python train.py --arch="dit" --cond_dim=192 --fused_qkv=true --qk_norm=false --layers=8 --beta2=0.99 --beta1=0.95 --eps=1e-08 --adamw_lr_other_params=0.0013 --grad_clip=1.0 --warmup_steps=1440 --weight_decay=0.03 --adamw_weight_decay_other_params=0
Rows from block 3 of a small class-conditioned image diffusion model, named by matrix and row number. Rows with one number within an expert belong to one neuron, the router's apart. Each number is 128 + 24 x the weight over its row's rms, rounded and kept within 0 to 255. All counts start at 0.
Before each expert's rows are labels from the 100 images, of 14976 (inputs lightly noised), where the router gives the expert most weight on average: "top examples" is what is common among them. Only what is clearly more common there than usual is listed. The data: retinal OCT scans (Kermany 2017).
# router: router (model.blocks.3.mlp.router.weight, 8x192, trained with AdamW), inputs 0-95
# up: expert up (model.blocks.3.mlp.up, 8x96x192), inputs 0-95
# down: expert down (model.blocks.3.mlp.down, 8x192x96, transposed), outputs 0-95

# expert 0
top examples: finding: choroidal neovascularization
router.0 [179 168 128 147 139 128  93 139 111 118 116 135 140 159 161 160 148 105 124 143 136  84 145 113 125 159 107 144 121  86  92 155 149 115 170 170  98 133 159 139 108 133 109 177 115 134 157 130 133 134 123 184 104 110 103 147 135 145 146 107 154  86 124 127 104 110 151 127 121 107 111  96 103 150 127 165 106 131  99 146 135 113 147  89 134 137  89 137 127 128 135 155 135 143 146 115]
up.0 [ 52 130 137  80 134 139 148 119 128  91 120 138 157 179 158 124 125  98 133  94 167 109 120 140 129 120 128  78 104 142 112 144 114 117 120 104  98  68 116 139 108 145 152 138  96 127 143  92 118 133  98 107 122 161 153 109 152 142 148 198 185 124 127 106 142 140 142 109 118 117 139 158 144 149 120 127 135 135  56 124  89 155 116  91 121 145 153 132 133 118 135  93 182 113 156 143]
down.0 [101 134 120 131 139 128 101  81 129 160 142 133 117 168  63 145 122 124 135 178 111 176 143 123 124 150 129 158 132 178  81 152 119 127 119 156 117 131 151 122 117 113 138  96 166 122 126 116 145 139 132  31 132 142 139 145 129  82 146 114  48 162 132  97 139 144 105 100 116 138 120 121 102 112 136  73 153 124 125 133 108 159 138 134 119 132 145 127 117 118 123 126 187 172 142 140]
up.1 [165  69 155 135 125 100 139 172 121 117  76 163 169 117 129  94 174 118 146 110 135 136 106 127 131 124 151 107 119 133 122 106  94 137 150 143 130 105 101 129 141 109 157 146 185 143 105 126 150 148 163  95 127 205  82 118 143 136 201 120 110 132 149 152 116 152 151 192 104 123 145 137 146 103  97 117  86 124 146 133 129 120 135 133 110  96 131 147 138 147 145 157 138 129 178 142]
down.1 [ 87 108 113 149 140  86 176 167 114 149 128  95 124 104 153 137  72 138 169 106 141 106 126 114 139 191 144  92 143 103 121 111 174  81 114 119 119  84 157 125 115 131 105 178 163 149 128 167 110 122 137 121 167 122 138 101 136  93 116 116  99 149 130 131 156 163 139 148 129 148 124  99 122 102 142 159 166 122 152  99 143 128 132 150 145 126 132 145 129 171 144 132 107 103 108 165]

# expert 4
top examples: finding: normal
router.4 [ 88 122 137 102 132 132 112 119 166 110 105 131 142 133  99 107 169 135 144 143 154 195 115  90 101  70 171 156 127 149 174 148 157 143 107 147  86 151 137 128 161 140 107 118 128 104 124 112 145 128 123 100 146 169 133 120 130 102 110 153  91 125 163 129 140 112 141 123 127 124 130 119 127 129 150  93 113 151  99 109 142 127 139 142  94 122 112 145 164 131 137 155 159 127 156 116]
up.0 [107 104 133 163 121  99 137 152 106 118 169  78 127 132 140 132 142  94 127 106 144 159 133 114 137  92  87  81 157 163 133 103 117 131  94 103 141 110 147 113 123 132  99 127 147 124 157 122 108 122 117 116 127 120 166 121 154 156 169  96 141 134 160 138 101 151 123 114 149 118 121 149 170 134  65 144 166 110 142 111 133 134 165 153 119 145 161 112  96 119 130 117 129 102 126 123]
down.0 [113 135 135 124 131 115 132 118 104 126 147 136 129 140 119 179 118 123  97 171 138 123  86 172 112 112 150 103 150  90 131 116 144 106 129  99 124 120 131 106 134 137 118 152 143  95  95 127 150 117 120 133 149 133 114 139 145 123 156 163 172 129 159 132 136 103 163 126 127  80 165 142 102 105 135  97 151 128 130 148 136 129 101 118 155 102 127  91 137 157 134 165 143 104 153 142]
up.1 [140 114 134 144 127 120 104 117 104 113 107 169 116 131 123 134  79 104 153 124 115 114 122 137 140 136 162 143 112 144 133  96 144 149 162 113 140 126  82 112 120 110 146 116 182 147 130  94 165 144 137 131 114 130 111 113 101 134 157 114 113 114 107 133 107 135 130 170 140 128 142 106 158 151 115 164 106 124 108 130 112 140 113  96 130 128 218 139 154 146 100  57 134 139 107 107]
down.1 [135 110 122 118  60 113 123 132 121 134 108 145 140 112  90 156 157 121  98 141 126  94 147 137 131 138 149 150 116 136 103 124 164 162 140 160  83 159 155 112 130 116 133 153 140 127  97 132 146 150  81 112 108 100 163  95 158 104 135 159 141 132 119 132 115 110 170 108 106 108 149  91 159 171 163 198  97 114 137 139 122 165  94 135 135 158  96 131 119 136 128 137 108 109 129 122]

# expert 5
top examples: finding: choroidal neovascularization
router.5 [162 119 117 125 139 122 184 130 110 145 100  92 125 126 132 131 126 129 140 179 123 101 154 119 110 114 137 178 123 144  94 120  67  65 185 117 189 136 138 149 108 125 123 166 131 112 120 153 115 137 119 179 143 121 124 108 145 160 115  94 129 123 121 164 200 130 126 106  91 115 156  97 161 127 134 144 129 161 129 131 133 114 125 134 118 137 114 118 126 130 119 109  92 115 145 117]
up.0 [117 119 167 136 108 118 130 143 141 127 134 102 119  82 131 125 121 104 139  87 146 161 146 108 143  89 108  85 124 111 131 117 145 167 152 166  94 106 149 133 138 145 112  97  99 137 143 108 160 123 143 123 127 138 149 152 151 144 178 121 134 125 141 101 102 138 145 120 137 141  72 109 114 126 155 125  99  76 137 119 105 118 105 127 148 105 128 137 148 131 102 137 171  88 138 113]
down.0 [ 90 112 131  98 103 129  72 139 161  98 178 159 123  91 102 149 126 130 169  89 125 172 148 102 113 109 126 156 115 159 155 137 143 171  95 125 141 109 120 116 133 131 152 132  99 120 145 121 123 128 112 134 126 156 170 111  98 146 125 110 116 103 123  47  99 145 141 127 126 132 131 129 126 132  90 117 141 138 126 116 149 126 133 127  95 142 139 133 105 124 124  88 159 148 155 111]
up.1 [131 122 165 129 158 130 114 133 125 138 149 103 127 105 136  78  80 131 109 131 135 181 190 146 147  93 157 168 153 135 128 120  83 140 126 141  89 115  76 121 100  95 118 158 128 170 146 133 121 156 132  91 139 143 151 143 128 122 148 190 147 124 109 132 115 162 125 139 128 116 145 165 130 123 128 195 120 133 172 105 125 103 154 143 155 133 139 119 118 105 145 110  94 175 142 103]
down.1 [120 127 121 131  90 110 121 135  79 150 102 118 117 146 109 111 122 136 133 156 128 137 159 187 158 170 115 171 148 166 117 147 147  85 166 124 124 123 132 137 138 140 126 125 144 145 109 128 135 138  75  91 160 111 147 172 179 144  88 100 108 106 146 161 127 128 155 157 148 141  79 134 141 114 143 118 123 164 120 132 124 135 151 124 133 107 119 131 150 143 141 182 160  92 124 169]