python train.py --num_classes=4 --cond_dropout=0.1 --norm="layernorm" --moe_every=2 --experts_per_token=2 --beta1=0.95 --shampoo_beta=0.95 --lr_schedule="step" --warmup_steps=1440 --weight_decay=0.03 --adamw_weight_decay_other_params=0
Rows from block 5 of a small class-conditioned image diffusion model, named by matrix and row number. Rows with one number within an expert belong to one neuron, the router's apart. Each number is 500 + 25 x the weight over its row's rms, rounded and kept within 0 to 999. All counts start at 0. Numbers have three digits each.
Before each expert's rows are labels from the 100 images, of 14976 (inputs lightly noised), where the router gives the expert most weight on average: "strongest on" is what is common among them; "peak at" is the part of the image that holds the peak. Only what is clearly more common there than usual is listed. The data: retinal OCT scans (Kermany 2017).
# router: router (model.blocks.5.mlp.router.weight, 8x192, trained with AdamW), inputs 0-191
# up: expert up (model.blocks.5.mlp.up, 8x96x192), inputs 0-191
# down: expert down (model.blocks.5.mlp.down, 8x192x96, transposed), outputs 0-191

# expert 2
strongest on: finding: choroidal neovascularization
peak at: top left; top centre
router.2:503502517489506513484513516501536500508486507491485478482489457514471510516492442472464480476484518451498538531509554536502503506512482491499484507511516550504540522500430471511499451500487522457523515521474515509479473514516486488515492476462507492473492485526482486465512539507510459505481490430513464491513482501507517447488516512523541496545517469539488502486507488491483516478483502536469509521472476472479480493512553505506489498513422492495499487525535495449477462530524520504522474503495561485543500505582461539514522467494480500509511533514525493489488478487515490520
up.0:517455531445496474491492502515527532510526537542472540502542479512500495504468494481469480474444510489535465527498463497494505487502456486482471513540459459505468467463489430502489493492477483484492516512468524558493469459482549489479505521503478508527510492536481495511461467465515531495484504500470500469523557522501517542513504502454470514484504474485485509530506503505462502471457456533458473495443506491450517474524499495493438523541512503511479503492512490482492528486500474498506495526511483494506498518505514466486527531512486493482483490501513494511520530538481529467
down.0:484518520499498499512511478486516468498479486510484515469496509501520490497555499524490517541442465492494542548495512517512511504477531519494511499521498499497479495518482491501536516502497489501483516526484478488460487501511490498561490487484530477530494486512511494495491601472519497506458488447499507533513434480558507521473466516503499512516517527515544513575506511461510542473521526476479509512474461486565486470524516484492517550517489511473486560487492470506488498481489461533540507505531515508514546484476496503476470533497531485509523509515473505501459484463510529469
up.1:515504502513516509495518523496517533460500507481532473488475526495487488458483509493527515528477484459517510518495581477516482456478465482486443512493413486465478518459486475465533537480491487497510498477502506482521490508524520573487467517509518502525494519518523506520484535502482488527496505526518513499502510480492516502501502514509519493498510498502505495473491468495490518515481461512561523558479496467551522486485483502498546496494497514507481555476488452539501490494466521508553504533502491453495477517456556491480493502473535497470494492466503490439549512518524483472
down.1:511504506511481501521523499501497498470521482512520507507480500490494524481487514503531494488567437491519503489487484488485485483450505482496528497454445519517508520456512486502507475496481455507521481500499530459426480476509480485498491505508500489494499487498440511509545538528479470486487486377502552461503489491498497485521472507482511493475501529519520510533492506513460511538470462470501487513515536516514520458517509494519510513499513474506510465522504457501511459512486489472546495470517485551504527494509499511495500486426493451495504530504489528537511489504553506502

# expert 3
strongest on: finding: normal
peak at: bottom right; bottom left
router.3:482528535515501503483464548507460505514495453485534517503494510538490479489489537519520538522542543483489513456526537500523514486486495491484479523435498464511524522498526498498554435457523487532485519501518490504489520508519431498501466465501488513504466488474525544498494491491524548517508508500488496492538467497507503516528538526506467547485500528506513484498472513492461447511482503472507513497515485509465491463520519511497520501522572506495479557478507495498498500481521487513467508519564484459522549503487506504496491534519472466470493453505513539519543478500508503493
up.0:454487495476530473460486481468525501511531506485486507533497453527536496466520467502521528498486502472512518476499516494503529468558531539467520480436494460553488501483535478489482511507504473516508470530499454491510478505492474515468506547471476514514504541521515515511463519502562481528481503501490505509535529502460469516483450513486514480480497513494525495502520450483512537475493536513483499502468491502463472468509511496454520525518484508539500537465489492493534529514470499459506489533460457531484521545515459457479537468480509462499526528511503509484504494464491477522
down.0:491463497495469499530529478480462498495498491535561462506532477496485514479522513477490523470507505588495491513520473491488507529478474469484489462532461470484517466495502469480510494496503475516507473481480501545495491503494483506509490498529515490489485500475488494504469532465424531514541501507485498472501531505486480444473514520537541525497521487459510503482508494534514489509498483514546518500474487490477499475459488484542499505544464501495480463513510575516507503471533525497496498512507506565488493496498494527517468512512474567495531484468500481474550441527496533487
up.1:451491508478480465504520534449482519520519522481500464484502539535491499531480539499535509499503483481489522505496470542487457500507497515516480498484540495507533470507491549527505544516504478504484497504498529489506504492491523508513491491504534496542498532483492531524534503520518526519513511429478529553485500505462497514476528493499501548556463496557551505506473495502501494511470513470447489465523510488443499473544547481554492476475482496516505485534498514529547524473502495492525461508458454529520524472523514517501492468508495521514484493521510476500452455507505541523
down.1:497528478452527485486520501468461474493479480474498503469495505460523536476498507484499498530475487506535484511474522508475530477579570532499493492501478548509494480494565521484502492492496457503479570521490477509513523505499454533487475499501503515529514541475520469459498512488516518482506516450452496527511522492505479491506462464503489500494487495490465494477517524526507531527518507517461529511565524526532511480556479488523508498502503491493499463486521493516487530488525491487511489522472506459484489543491527524481501473552445472506487485486528476536503484532453527490

# expert 7
strongest on: finding: normal
peak at: centre; middle right
router.7:502505489501478516510466507522543512513504487559440508494416495475464524490483467553508508527501499483514499552511554523494469524515496485497492471491493540474502503489453528517481475492500502509486495526478512512529501524477498492543476519484490488451503502472488529513499437507464509481499472456517431500517525488502500484454499494517434476508502492510527498548508457534476550499522497494510488484479493500465475500515510483467498457510494507509489470507489520498508481497468516532538491496489527539466461495492500532496500508528548488515519518521423496470489519466521529489
up.0:465539504488504471478525513521510516513548511525545482479498447457500525503534484477478523452521475454508519487511492488503497511482484513497484481483457484442490546471516505536483493464534474502505553518484444513494501542501527525474469505536474518443460489455479500477502508495500522547518503466477526477513506480518469497489459522505499497480564516485476483493513445439506464473502478523504508519484465520488498464489487488455493510487508483491524479518500516505484491501474493508522474482499507501466482500503463497451487493517490424473527487479478533516520544482482496485
down.0:446498509468541479528474523546495477499487502454458502514537506498504596498491496499519449554487470518494470530513511509506461516522517521525474463487479450515480513513461470509487527518519519505482467500488504549515532484518455466520521503496497491537499489490491501485535488488527489495478512477490537508529486528466487524529468542507525485471498491519499476531507509544498477494505504506449481498527508491492513467524504501475541513498570515506516455505499491495506490530525489477491526499492535513485484516532535519488555473437470455494491527496502480494523471473531473517
up.1:514523511527500483499521485488455500519508490501465499509496483436528477509495548524495520473481484503488562494522502468506519527544528486536488500444507467479517502523469496453520504524475480484493492494535474549506520507490538538506494506486510491558497498511515486479540523489477461521484519534454502512523483504525493491537574519502516487529509505485486498451528493560494487504554487504486502496482518489532512511483485514508512516505501484487485478509494496501471546485544513492420503501544470512507441483477502450490546473518470481497485516522493505532504509519444470465
down.1:578504525491519501492542515526476523515478485507525509522547487499498494473524502523477506529545551531526543497503532502510511497539549469513515500533492540510471514500519498483532464501508525486505455500491501496459523518477504489554513505519481505500501529517496502493486464495472540522491482438469520500503498488429496524518577509507505494497517494501453517519485517521488538535497505466448498444511532506488488479483516488536513455509439497466487545522502503511503515526458501502526466511505449505479478520506492475494507518534466496482514513508504488460505487470472493537

# expert 4
strongest on: finding: normal
peak at: bottom left
router.4:487495455509483460517489529452478493536504561512528500495496522495499477495524560495517477473466521547562495458510498509495497513484523491480562530512511503518495489505510492517510562512476498509502496491515513498500508517498510477496490532514490465481523485471518510473526524491532486505462480527472488519474518523482487492544455542457469509519494520484531518450473554473482536502476506475489492532497513502486516466483470514500470455504476506484522469450478509510521527450472507458532540505524429518524520498475475475493464516504498519470478491516521489511500465496523556478
up.0:527511485546529474486499524517514512468497476500511517495497476487562517518517494481511534471471496455499509517488482506466493566505517511489522481510464493492532496540548476457483506518457514527505505515492451515515476439524501478506500539494465475553513506472514515500483477538488528530499530517473476492509509513500474474482469489484511516505510509486511516534553510532513488544495483487495466517463467509510499498537536475489510524504509495522466444469462446485543506458525496477545504486519458509498531466521478461557507467474491473509522545535510508478513507546491515495
down.0:542518492488470513503484514503515503497536525549523507481476499507501531473489495493483558504449458529529490486494506501498481497487525488487494516534449480510530451465478495583523507507499500509527481490485493503493494486484498493501481495519452468480521497470432502501500489470443530541479485495523507496532513477451492514499486502482530490453517499488513534490521497469503522488518475520487469510466534509451504492520476476516440484470528521509470488461526561501479453476498457480460510475529530549483521478454521550527504503487545496519486504498499499499481493513472471477
up.1:531503501506474491510551506498525543504510523479523474464488468460530470471566478502452523516528486526523505505530495524489459491498486489510478474485469497481468535493487529487441509514496491509506498491503471534463502505496474533457483488520534484467491490514493478509504515506519494486495495474503509437517537456514516561507467462534488488497505419487515489480481524520452489516522430485478486530499467489544515539513519505488511541512478528458527529537517497510510479501449529506489484427457523503515499513501483508492491489508530522477515485523513468499499475480498506503
down.1:485493510472461473484469510509497518496515489453506496489503475536490521478478498482539525517533472462497491517481445513487499507515507486482477480533479479528489530492505500496427494507515530532503527493502520480519525510483481498465533475504492477510477535496521515494511552476510490499530504501476473493452490491563487501504456419530502516506429511508470493489488499540488458499447484484505530522573476491482482497525535485465539505480536553495466534514496513468478549489486493489505535516529513472486496520515542522526527495487480483465526506531475478504535518515498535513

# expert 6
strongest on: finding: choroidal neovascularization
peak at: centre
router.6:536501521494522499513499479525479454516467511479489514526528505484521478505459501527481492491512451521507499522494472505510492479459502466463535535521492519509477458465564491522446494490475523531520463476483484508474518484490561464516540494542483532508508531559503501486488496475472495485487496493496528512499455490518526491512473449478495501529559525487485478503511517496507504455517541493475485542490506489501537496498488485516550503500493491505512452464478442492487504514467491477492514464484503539542476497502512491536542522489463575512515517489470466531528537482505480506
up.0:475535534480475523514480486522511528468498500497549520479501456506522505498509500497496540532490514498537538505485500435522424460514454477478494481552528485502528493515519503519502543476479476511442469533504459485498482529473493485499504531501480502499460516507522515555476475536484493542501466515509492467463496560499523491486519505501507529488492492504521490496552502477496531502492526507506533532488472533505517471517509515517491531500535483518549528529524497489519548480502518547494488518498500495475532547524487507471515566506511511458468519502480526461498516502478509455
down.0:463502463511477542504543473477532487479472498507477446490480482500482510469466470489507464505478442496509470469489504525500516468463473511469521516489517509527448473469519485469525512490482500492531470512551523469491430516546498523466459494504488526485543481481531470452525531545515494510509459446502545512531528529480468485511466535483517469469534481508518486490523518506502499517535505503538501494479506478496517471519475519508482514494529489487500464478549527514492497519474497502535483499526490476455467541487472536459473502477512471473515464502498481490494517485499510480
up.1:497541520510512504495496494501531467500486518478501510473518519467451534514507526489477535532499486517521486466492466466514514499519500517485522501531489492502498500462526494517546507461532512489477514517490441506521517520507498485497505445518432490461520494479493485512507489502501494504492528536537514514472481458502548493510527517507534501514521505482546498517494538455493482460483532470518501482412507494530519504548446476510522470524487424492496512508510498532492559516506477524527476465489475520462477483487539514464472506483479543474450511503498499515517509509555486502
down.1:451526505481492504492501493518502523492480522471497478485450499527493477497524497505467501492534518526482466540482449474505484487522481513477506489452485521542483460524494504468524525498496498547450494497487512498535459537482482490529478538481544522533480535536505501484547524500516490523505498500521520525477564522460490491496563486476469509484525483485455490533501542514504508505506451549508494524516540489500514502528514481494517538502487450527497559498539451484506485522477520541496517464481507541490505478500482493489502493529433528515472477481483513519523456506482512481