python train.py --dataset="retinal OCT scans (Kermany 2017)" --cond_dim=192 --num_classes=4 --norm="layernorm" --mlp_ratio=4 --head_dim=32 --fused_qkv=true --num_experts=8 --shared_expert=false --precondition_frequency=32 --one_sided=false --adamw_lr_other_params=0.0013 --adamw_weight_decay_other_params=0
Rows from block 2 of a small class-conditioned image diffusion model, named by matrix and row number. Rows with one number belong to one neuron. Each number is 500 + 25 x the weight over its row's rms, rounded and kept within 0 to 999. All counts start at 0. Numbers have three digits each.
After each neuron's rows are labels from the 100 images, of 14976 (inputs lightly noised), where the neuron reaches its highest value: "strongest on" is what is common among them; "colour at peak" is the nearest of a few named colours to the mean colour under the peak. Only what is clearly more common there than usual is listed. The data: retinal OCT scans (Kermany 2017). In brackets: how many of the 100.
# fc1: MLP up (model.blocks.2.mlp.fc1.weight, 768x192), inputs 96-191
# fc2: MLP down (model.blocks.2.mlp.fc2.weight, 192x768, transposed), outputs 96-191

fc1.353:489545508488514496476511553498495502484515501497520490513496549521494540486494510497486494514549514536458470504523492538508446545480457494475468509515509507523498502477512499480448557471517537541508479496503500515514521435476514500477551514515466495539536473525505511513524492500492453526
fc2.353:504531545529522512472478454501505523495498461492484488470537512527505501475485511508486564537490486532496495498482494472516549470483534483534510513512499486501515500494495486526443460524525453556484480480497485493520504426506477514535548494487501493514472482467554463490515491506489538549
strongest on: finding: choroidal neovascularization (63)
colour at peak: grey (86)

fc1.53:497479480489454545517455508478517479453574524514490500479487515508507517464502503555534519473504541463523525516465494482485484509507478531500552503532527486540483486488480540499520532485564492527516457495505514465479466500466549514488491518470505503473512496504517499489495473515516493504
fc2.53:478502490557467554485545472490521475523523487512453505500470449495474501507502495512517500464429501549476491525502530492512502472530501496511499552448466496463474488447487477519542503511533519490517471523489512506522522491497517465511458515496489493493471516537476514504459525469518468500
strongest on: finding: normal (90)
colour at peak: grey (100)

fc1.576:536497519495487461480453488490488443496484542508516507475489497493471505520459503477467494550505499482519514503476543506495455488486482494482455466439489523501495501490489545510510489459529518497500495536474464406468511499463529487511500500456528528492514497490453486466492536528488484477
fc2.576:502504479499516509468523502515489485522473474488457495483463497503505511505499540497475574505483549515448484522537469518473500491480499505486499481561556487496514471513474462509507526502498492513473500543457428553495492520540493475469504488489507485517496518516491505506470472543523499527
strongest on: finding: normal (79)
colour at peak: grey (60)

fc1.672:495459507511501461521488451487499506510491512454503473491468446495488498488514486507561513460515515457492506488496503469489523492521529499511524505492484515483526515489497473531583536487461484429513526459489510502507501533457485492477486501485523497520501509477508505507465498472503538487
fc2.672:508463501517494467545495574510503485499495498550510485522490474500518494486517487492520475505521508487520485502485495555502472527494452511512502519537494460527475491528486522513544474485460540469491496498505509501483493531548542485545514527514494524468550531483499491521493495472477482504
strongest on: finding: choroidal neovascularization (59); finding: diabetic macular edema (31)
colour at peak: grey (91)

fc1.296:494492481494542506482506498477486486485484516499444490520477516510508499425487471499461527518522510515474499478541530513488506503526477509497516565491482502499505494518501562480509514479457494484497511524516526516516516497509503526529504525483461467522533512499484492475448554492553495541
fc2.296:527519489498497485507545495494496470459515455498534498535495496502463501554495474435529472445500562506491475502494488492518499535509484490497509542522498510467515487489477448482514451481493487511494493521461520445551512505525505507464523527494486500478493501473524523496537528503515494487
strongest on: finding: diabetic macular edema (63)
colour at peak: grey (99)

fc1.700:507524481490510536442475489480528523510537443505499495511481522504482463513514471517485510527508502449521528498508488521489528457528480525447462509534492505502474475522521525483490493474490522477492469463520479487499502523490499505513507535464488566539516504504489501486521460474490530486
fc2.700:496512515531474563533531482502514506530503521512483481500530490510512525486549489486487524516512515572517493535501531482526505505555503472468485502530551515480536488506487473501455510539470501506490486451487501515510453531508501489517517467530488529544503495507461494523477488488484503464
strongest on: finding: diabetic macular edema (36)
colour at peak: grey (94)

fc1.101:505476488553494522479457502451489507516536469500448491486543513499536474520510459479496468514491552524515513483465490516497475483476482548525492549447481486524480490522525511494499493527475450455523487503499497462474538483511557520528498500531474513484534510499529506503488491518522514482
fc2.101:539497480508517536482584497485512496489524547476517480514486509478504500538475505578531488489539519510510513541467495492543495477535484504525513523504514491523484460507490596508468513512470489507470498513562515569533533494447537564510502523445474497515501514488454502490500473529529512475
strongest on: finding: diabetic macular edema (33)
colour at peak: grey (89)

fc1.475:452505471488481475540505472467514535518424483491502504495513460519513492518504602465483523515509478500537495553528559495493501499516498470520492549518496472504516476483500497493495502460500502489499487516499506515505524505490486495541534516513464512508485496542485509503451512507557526526
fc2.475:524487495541486477509475511455490492476463483493510507509491520498487492475491458430495494456520501506487508462515475502473501489476483510520523560523462538509500528526502530516492524497516509498459511522505528524510525512480519504485489513452470450495484516538542530511496502476487516510
strongest on: finding: diabetic macular edema (50)
colour at peak: grey (95)

fc1.142:493492548433500478517508481491474519492541551490501505515510469496498485518489493522463488477519496479534517487475476496479524458501501492476549510464545493573458543504479545513459522535478459478523493538536528471491479498483533521546465492502504491522508485529549481503512510530453530463
fc2.142:503503532484464540531492519524514469523497459476488503526538499470518481522486516494502541512551470459501499494491535506534532578498492504569526478488476505485500531479495481524486523518538505496494470502503471504484550507532537470531487502471479509489497511512494499513533519517515520469
strongest on: finding: normal (81)
colour at peak: grey (100)

fc1.125:488496527518467515505452484497533468514479455506482506498513514509530485500529543487482484501497466495480502521479575504489518501505502497497505462513482484429478494552513506486504488504504526497488479534465535539460480495547490497499455482484528510471518524519526552487527530484528524496
fc2.125:492493515492525438464458501455498562462511483523503494511510537507471482456504470529475490487496519513465498513532449506492490455502510507517556488538461491527499495521499480501525506496481488500527536524503493481508531504513498458513523496502516464485503511465476506516490559516506463506
strongest on: finding: normal (82)
colour at peak: grey (83)

fc1.117:482519480518532522538516500488521486461469496496486463509482482492536542489530500486503511510465483484545467492485501515569527471459500497502482491509503482493537509520516534496498539508475496525496558467452510504488464494483492469496513493508542416494482482468476526531478511514489521523
fc2.117:531538539472471500499458491494487456507500510535460489543518511485479509494488526543516484522504471497453465456524517502473467493463493467509498459473488516455477480507508451479541488503532498485536502498512516460492449474536475477475498518474491504492502512474535478532509480502503526521
strongest on: finding: diabetic macular edema (31)
colour at peak: grey (77)

fc1.336:487553489508543448485497451489503527480514482489527492499577445514524463526543471469487536465516493547545489520478479501500504488506523518499480482478480470486496496488490493499508553492513446505520516548529529489519457535496539507503495510501495483523457506533496512471533488500500506506
fc2.336:497474473531509475473482507469492474469491483490490501504506453500567488497491528458484514530475496473524497492479488514520488474450501504565511489509539491513498528485442465487472494507461504504525473512529463491471547504457487471515477491489494499517516506493542495465491495497484485493
strongest on: finding: diabetic macular edema (40)
colour at peak: grey (82)

fc1.684:511482488501506495528530479475478542461521483515470526511532573455503530524514483496539509502546496513508532501505486499528480539485497508528490504469471462497522508493511476524543447535477498504475494515466493542468483516486533514573502493492504551458513468501510487506475517482464497525
fc2.684:486485531502513498463476495508531524514501523476491531494503495470515528471465458489521497524483506509440457508519511499497489476474466480515468500516527538459517487490498525465516507474513516541494505498534482441523495513482512508479499530487456544493538482470493493493493530495515552535
strongest on: finding: diabetic macular edema (38)
colour at peak: grey (92)

fc1.749:505489523486543479519523515486478481459478478521510493471507481534483493538489510499494492513513451448544517503470502495499472554517513471528476526470522494489505530472557497503500466502512495488565475512490473545479505516506522482471517492476509549483500513539551487469430479528471521525
fc2.749:493486485541499460472486507507509460476473507509531507526487478503520485449514483504483504514510511527438498480527540499498493443544508493548503513494439520492502472533491521497528550503494505494447536432520536485511494505524491490501533484524518523514505494485494487496490507518508527503
strongest on: finding: diabetic macular edema (30)
colour at peak: white (93)

fc1.578:515495546482504500489453467500501481524507499510512484495474522475505495502474496514492550508503509470494473493507506494451497541498511513522502473487496527507507500487520454493460519517458521509465461483517492474464504507563494454494506508517511451503503499522482451548485512477478486478
fc2.578:514485489483522488503471495511521487499494520473459534470497491487488511530495491552476508495488507501491487486534484492516502564493513476466473521497505523521482523526482501491481530506474493490510478514526548458547484492499481565504558497520461520500513507503490504483472494540457490502
strongest on: finding: choroidal neovascularization (59)
colour at peak: grey (99)

fc1.517:469498497459518541507502505518472449503524559493507474487515467484494511453515520504468447479489527555466495494479493487504502452554511490515483490468538501583496501532443529465466496488464483541454489491479517494472488524476530464521505486497528525493485512464465508484537522518486521509
fc2.517:500503518463441549504520492510499480536456467489468494513500483514491531476506482461501494542460517466509500507437475484475523552513504520517523483471482501445512553474501556475495494499508487488514535489483474480467565497485502465485481523504482535505501491527467509480535485509507533514
strongest on: finding: normal (86)
colour at peak: grey (67)

fc1.252:546471516518488503504509514441506516511507502506496531496469479514515487494487496524493488505508516476521516513531456519540485498489482538481506493513484491539497499469500501506504511465488511481499471509484464419497466495467518536516455497449445515505539507474478522489455517473426482518
fc2.252:522499501530444461485483512538503527509520535494477509468497521499464522480508530472505494484454493480498505504514445482501504511514503502520493512479503478550494489497513538501503487486516496505482489490477485538538420503502480501458443469478476500488494473517539505457523492480508471506
strongest on: finding: normal (80)
colour at peak: grey (77)

fc1.178:508474519534527473484522431482437466500473487475509453478473461451508477507516483512443476494510494535497533492496478499500495519508487532506530512528480510473528508488473502562499510468500521500461497518522502488495492511494483554509555446528482502516490494486528518497521497509498503506
fc2.178:478481511479460520464487533554507461524460507520527498533520493473480464551532521479532534523503476509499507534501494493520520471483502539486438495481527514450440498504520454492513548521497510477531464544541503552484507485471477506548476535491501478483492495484445534512492536520524517481
strongest on: finding: diabetic macular edema (28)
colour at peak: grey (77)

fc1.362:542507500499499490507495515538482516507491532515471472472469475535504515558463472510507446486487524553534488510527495495563524511523532520480505464501504482544516529507476526501516521509516485488530470477509507485485544525495516475487535497471493453482503483468548485512442462485521523470
fc2.362:504517455488572487527517511434497548505502476501500505467494533485529507528502490469527486495551475489489522480509513507513469508477509514517496470499505524478504465518475512519465502496480508468503472486489521469464486507471509526511491530538510495497469488512505522481479477476512493506
strongest on: finding: normal (87)
colour at peak: grey (86)

fc1.152:573459509510499510485498540509534502484506485478506463461483503519494538524430481506493499511489522506487481498495488467498573509478496507518496513493511468489521493498545505509481530508467509485501493534475497513500486527543520526516504472505505504463486521492489451520509507517494509483
fc2.152:546440499522504506466501468510476516508508508522508480496512508514501506510457485504485528534493524546499511490491482486493471503462513524523516523548504526483506505459457483491456498511501459443480500523480497485476525513489545505483519535482510494458519546504480523472456505466512513484
strongest on: finding: diabetic macular edema (39)
colour at peak: grey (89)

fc1.287:524496513499462478523494535502509496495524486527546498546526526472500521531516546487530501516523523437476503486508498512530503495508463499511482513488527454524504475530501508480614442503493524518531494520490487502472510480519515522530505462519512517486505526513481411490500504510478495529
fc2.287:473523484517545463509486466496477486496517517509539486508492516519514550506509526538503513518461493530526503509499472485492488514482537541489505517506457511497498512461495500488500495533486504511452482549477495503509522504485517489456548525468498506461525497512467557458464521469488515509
strongest on: finding: diabetic macular edema (42)
colour at peak: grey (62)

fc1.518:510518553495504569501495507455469498542601496496498483503480520521526551568485482524523487516513491466518500460502468505481497487501502534487510509479514523478457476524540492523491536518510489484515485500505512444485456508476507520467489499534525477510507477522455489512438488496482487498
fc2.518:487500463455462551513490521510493517529477484501475484488533487504487500456499506492502471484524493514474511560528469504465492509506526495548515487543456495522510448515485505516509539479523523513564499510519482515495486494553481482485493477485508489503522508493515481484490492579491494499
strongest on: finding: normal (90)
colour at peak: grey (100)

fc1.645:512487439489509431504574519537486452528480485486480502515471467509499510502482491493459505523450505459505493467495432508488484467502489487515470508480459501528482519487479423536499516455515502484510542503489501518463521466482515530482526472457529493508484508535506500495517486567529495518
fc2.645:521496496507467441511450500471494512491462517486470487475534488498515482527500514537509526516518494516482504525480469510508481509525520491544529480517532472491511491506481575518508520473495497517483451562480527479524489515528505583478488491574462464491480491550544505488522507529467516490
strongest on: finding: choroidal neovascularization (90)
colour at peak: grey (99)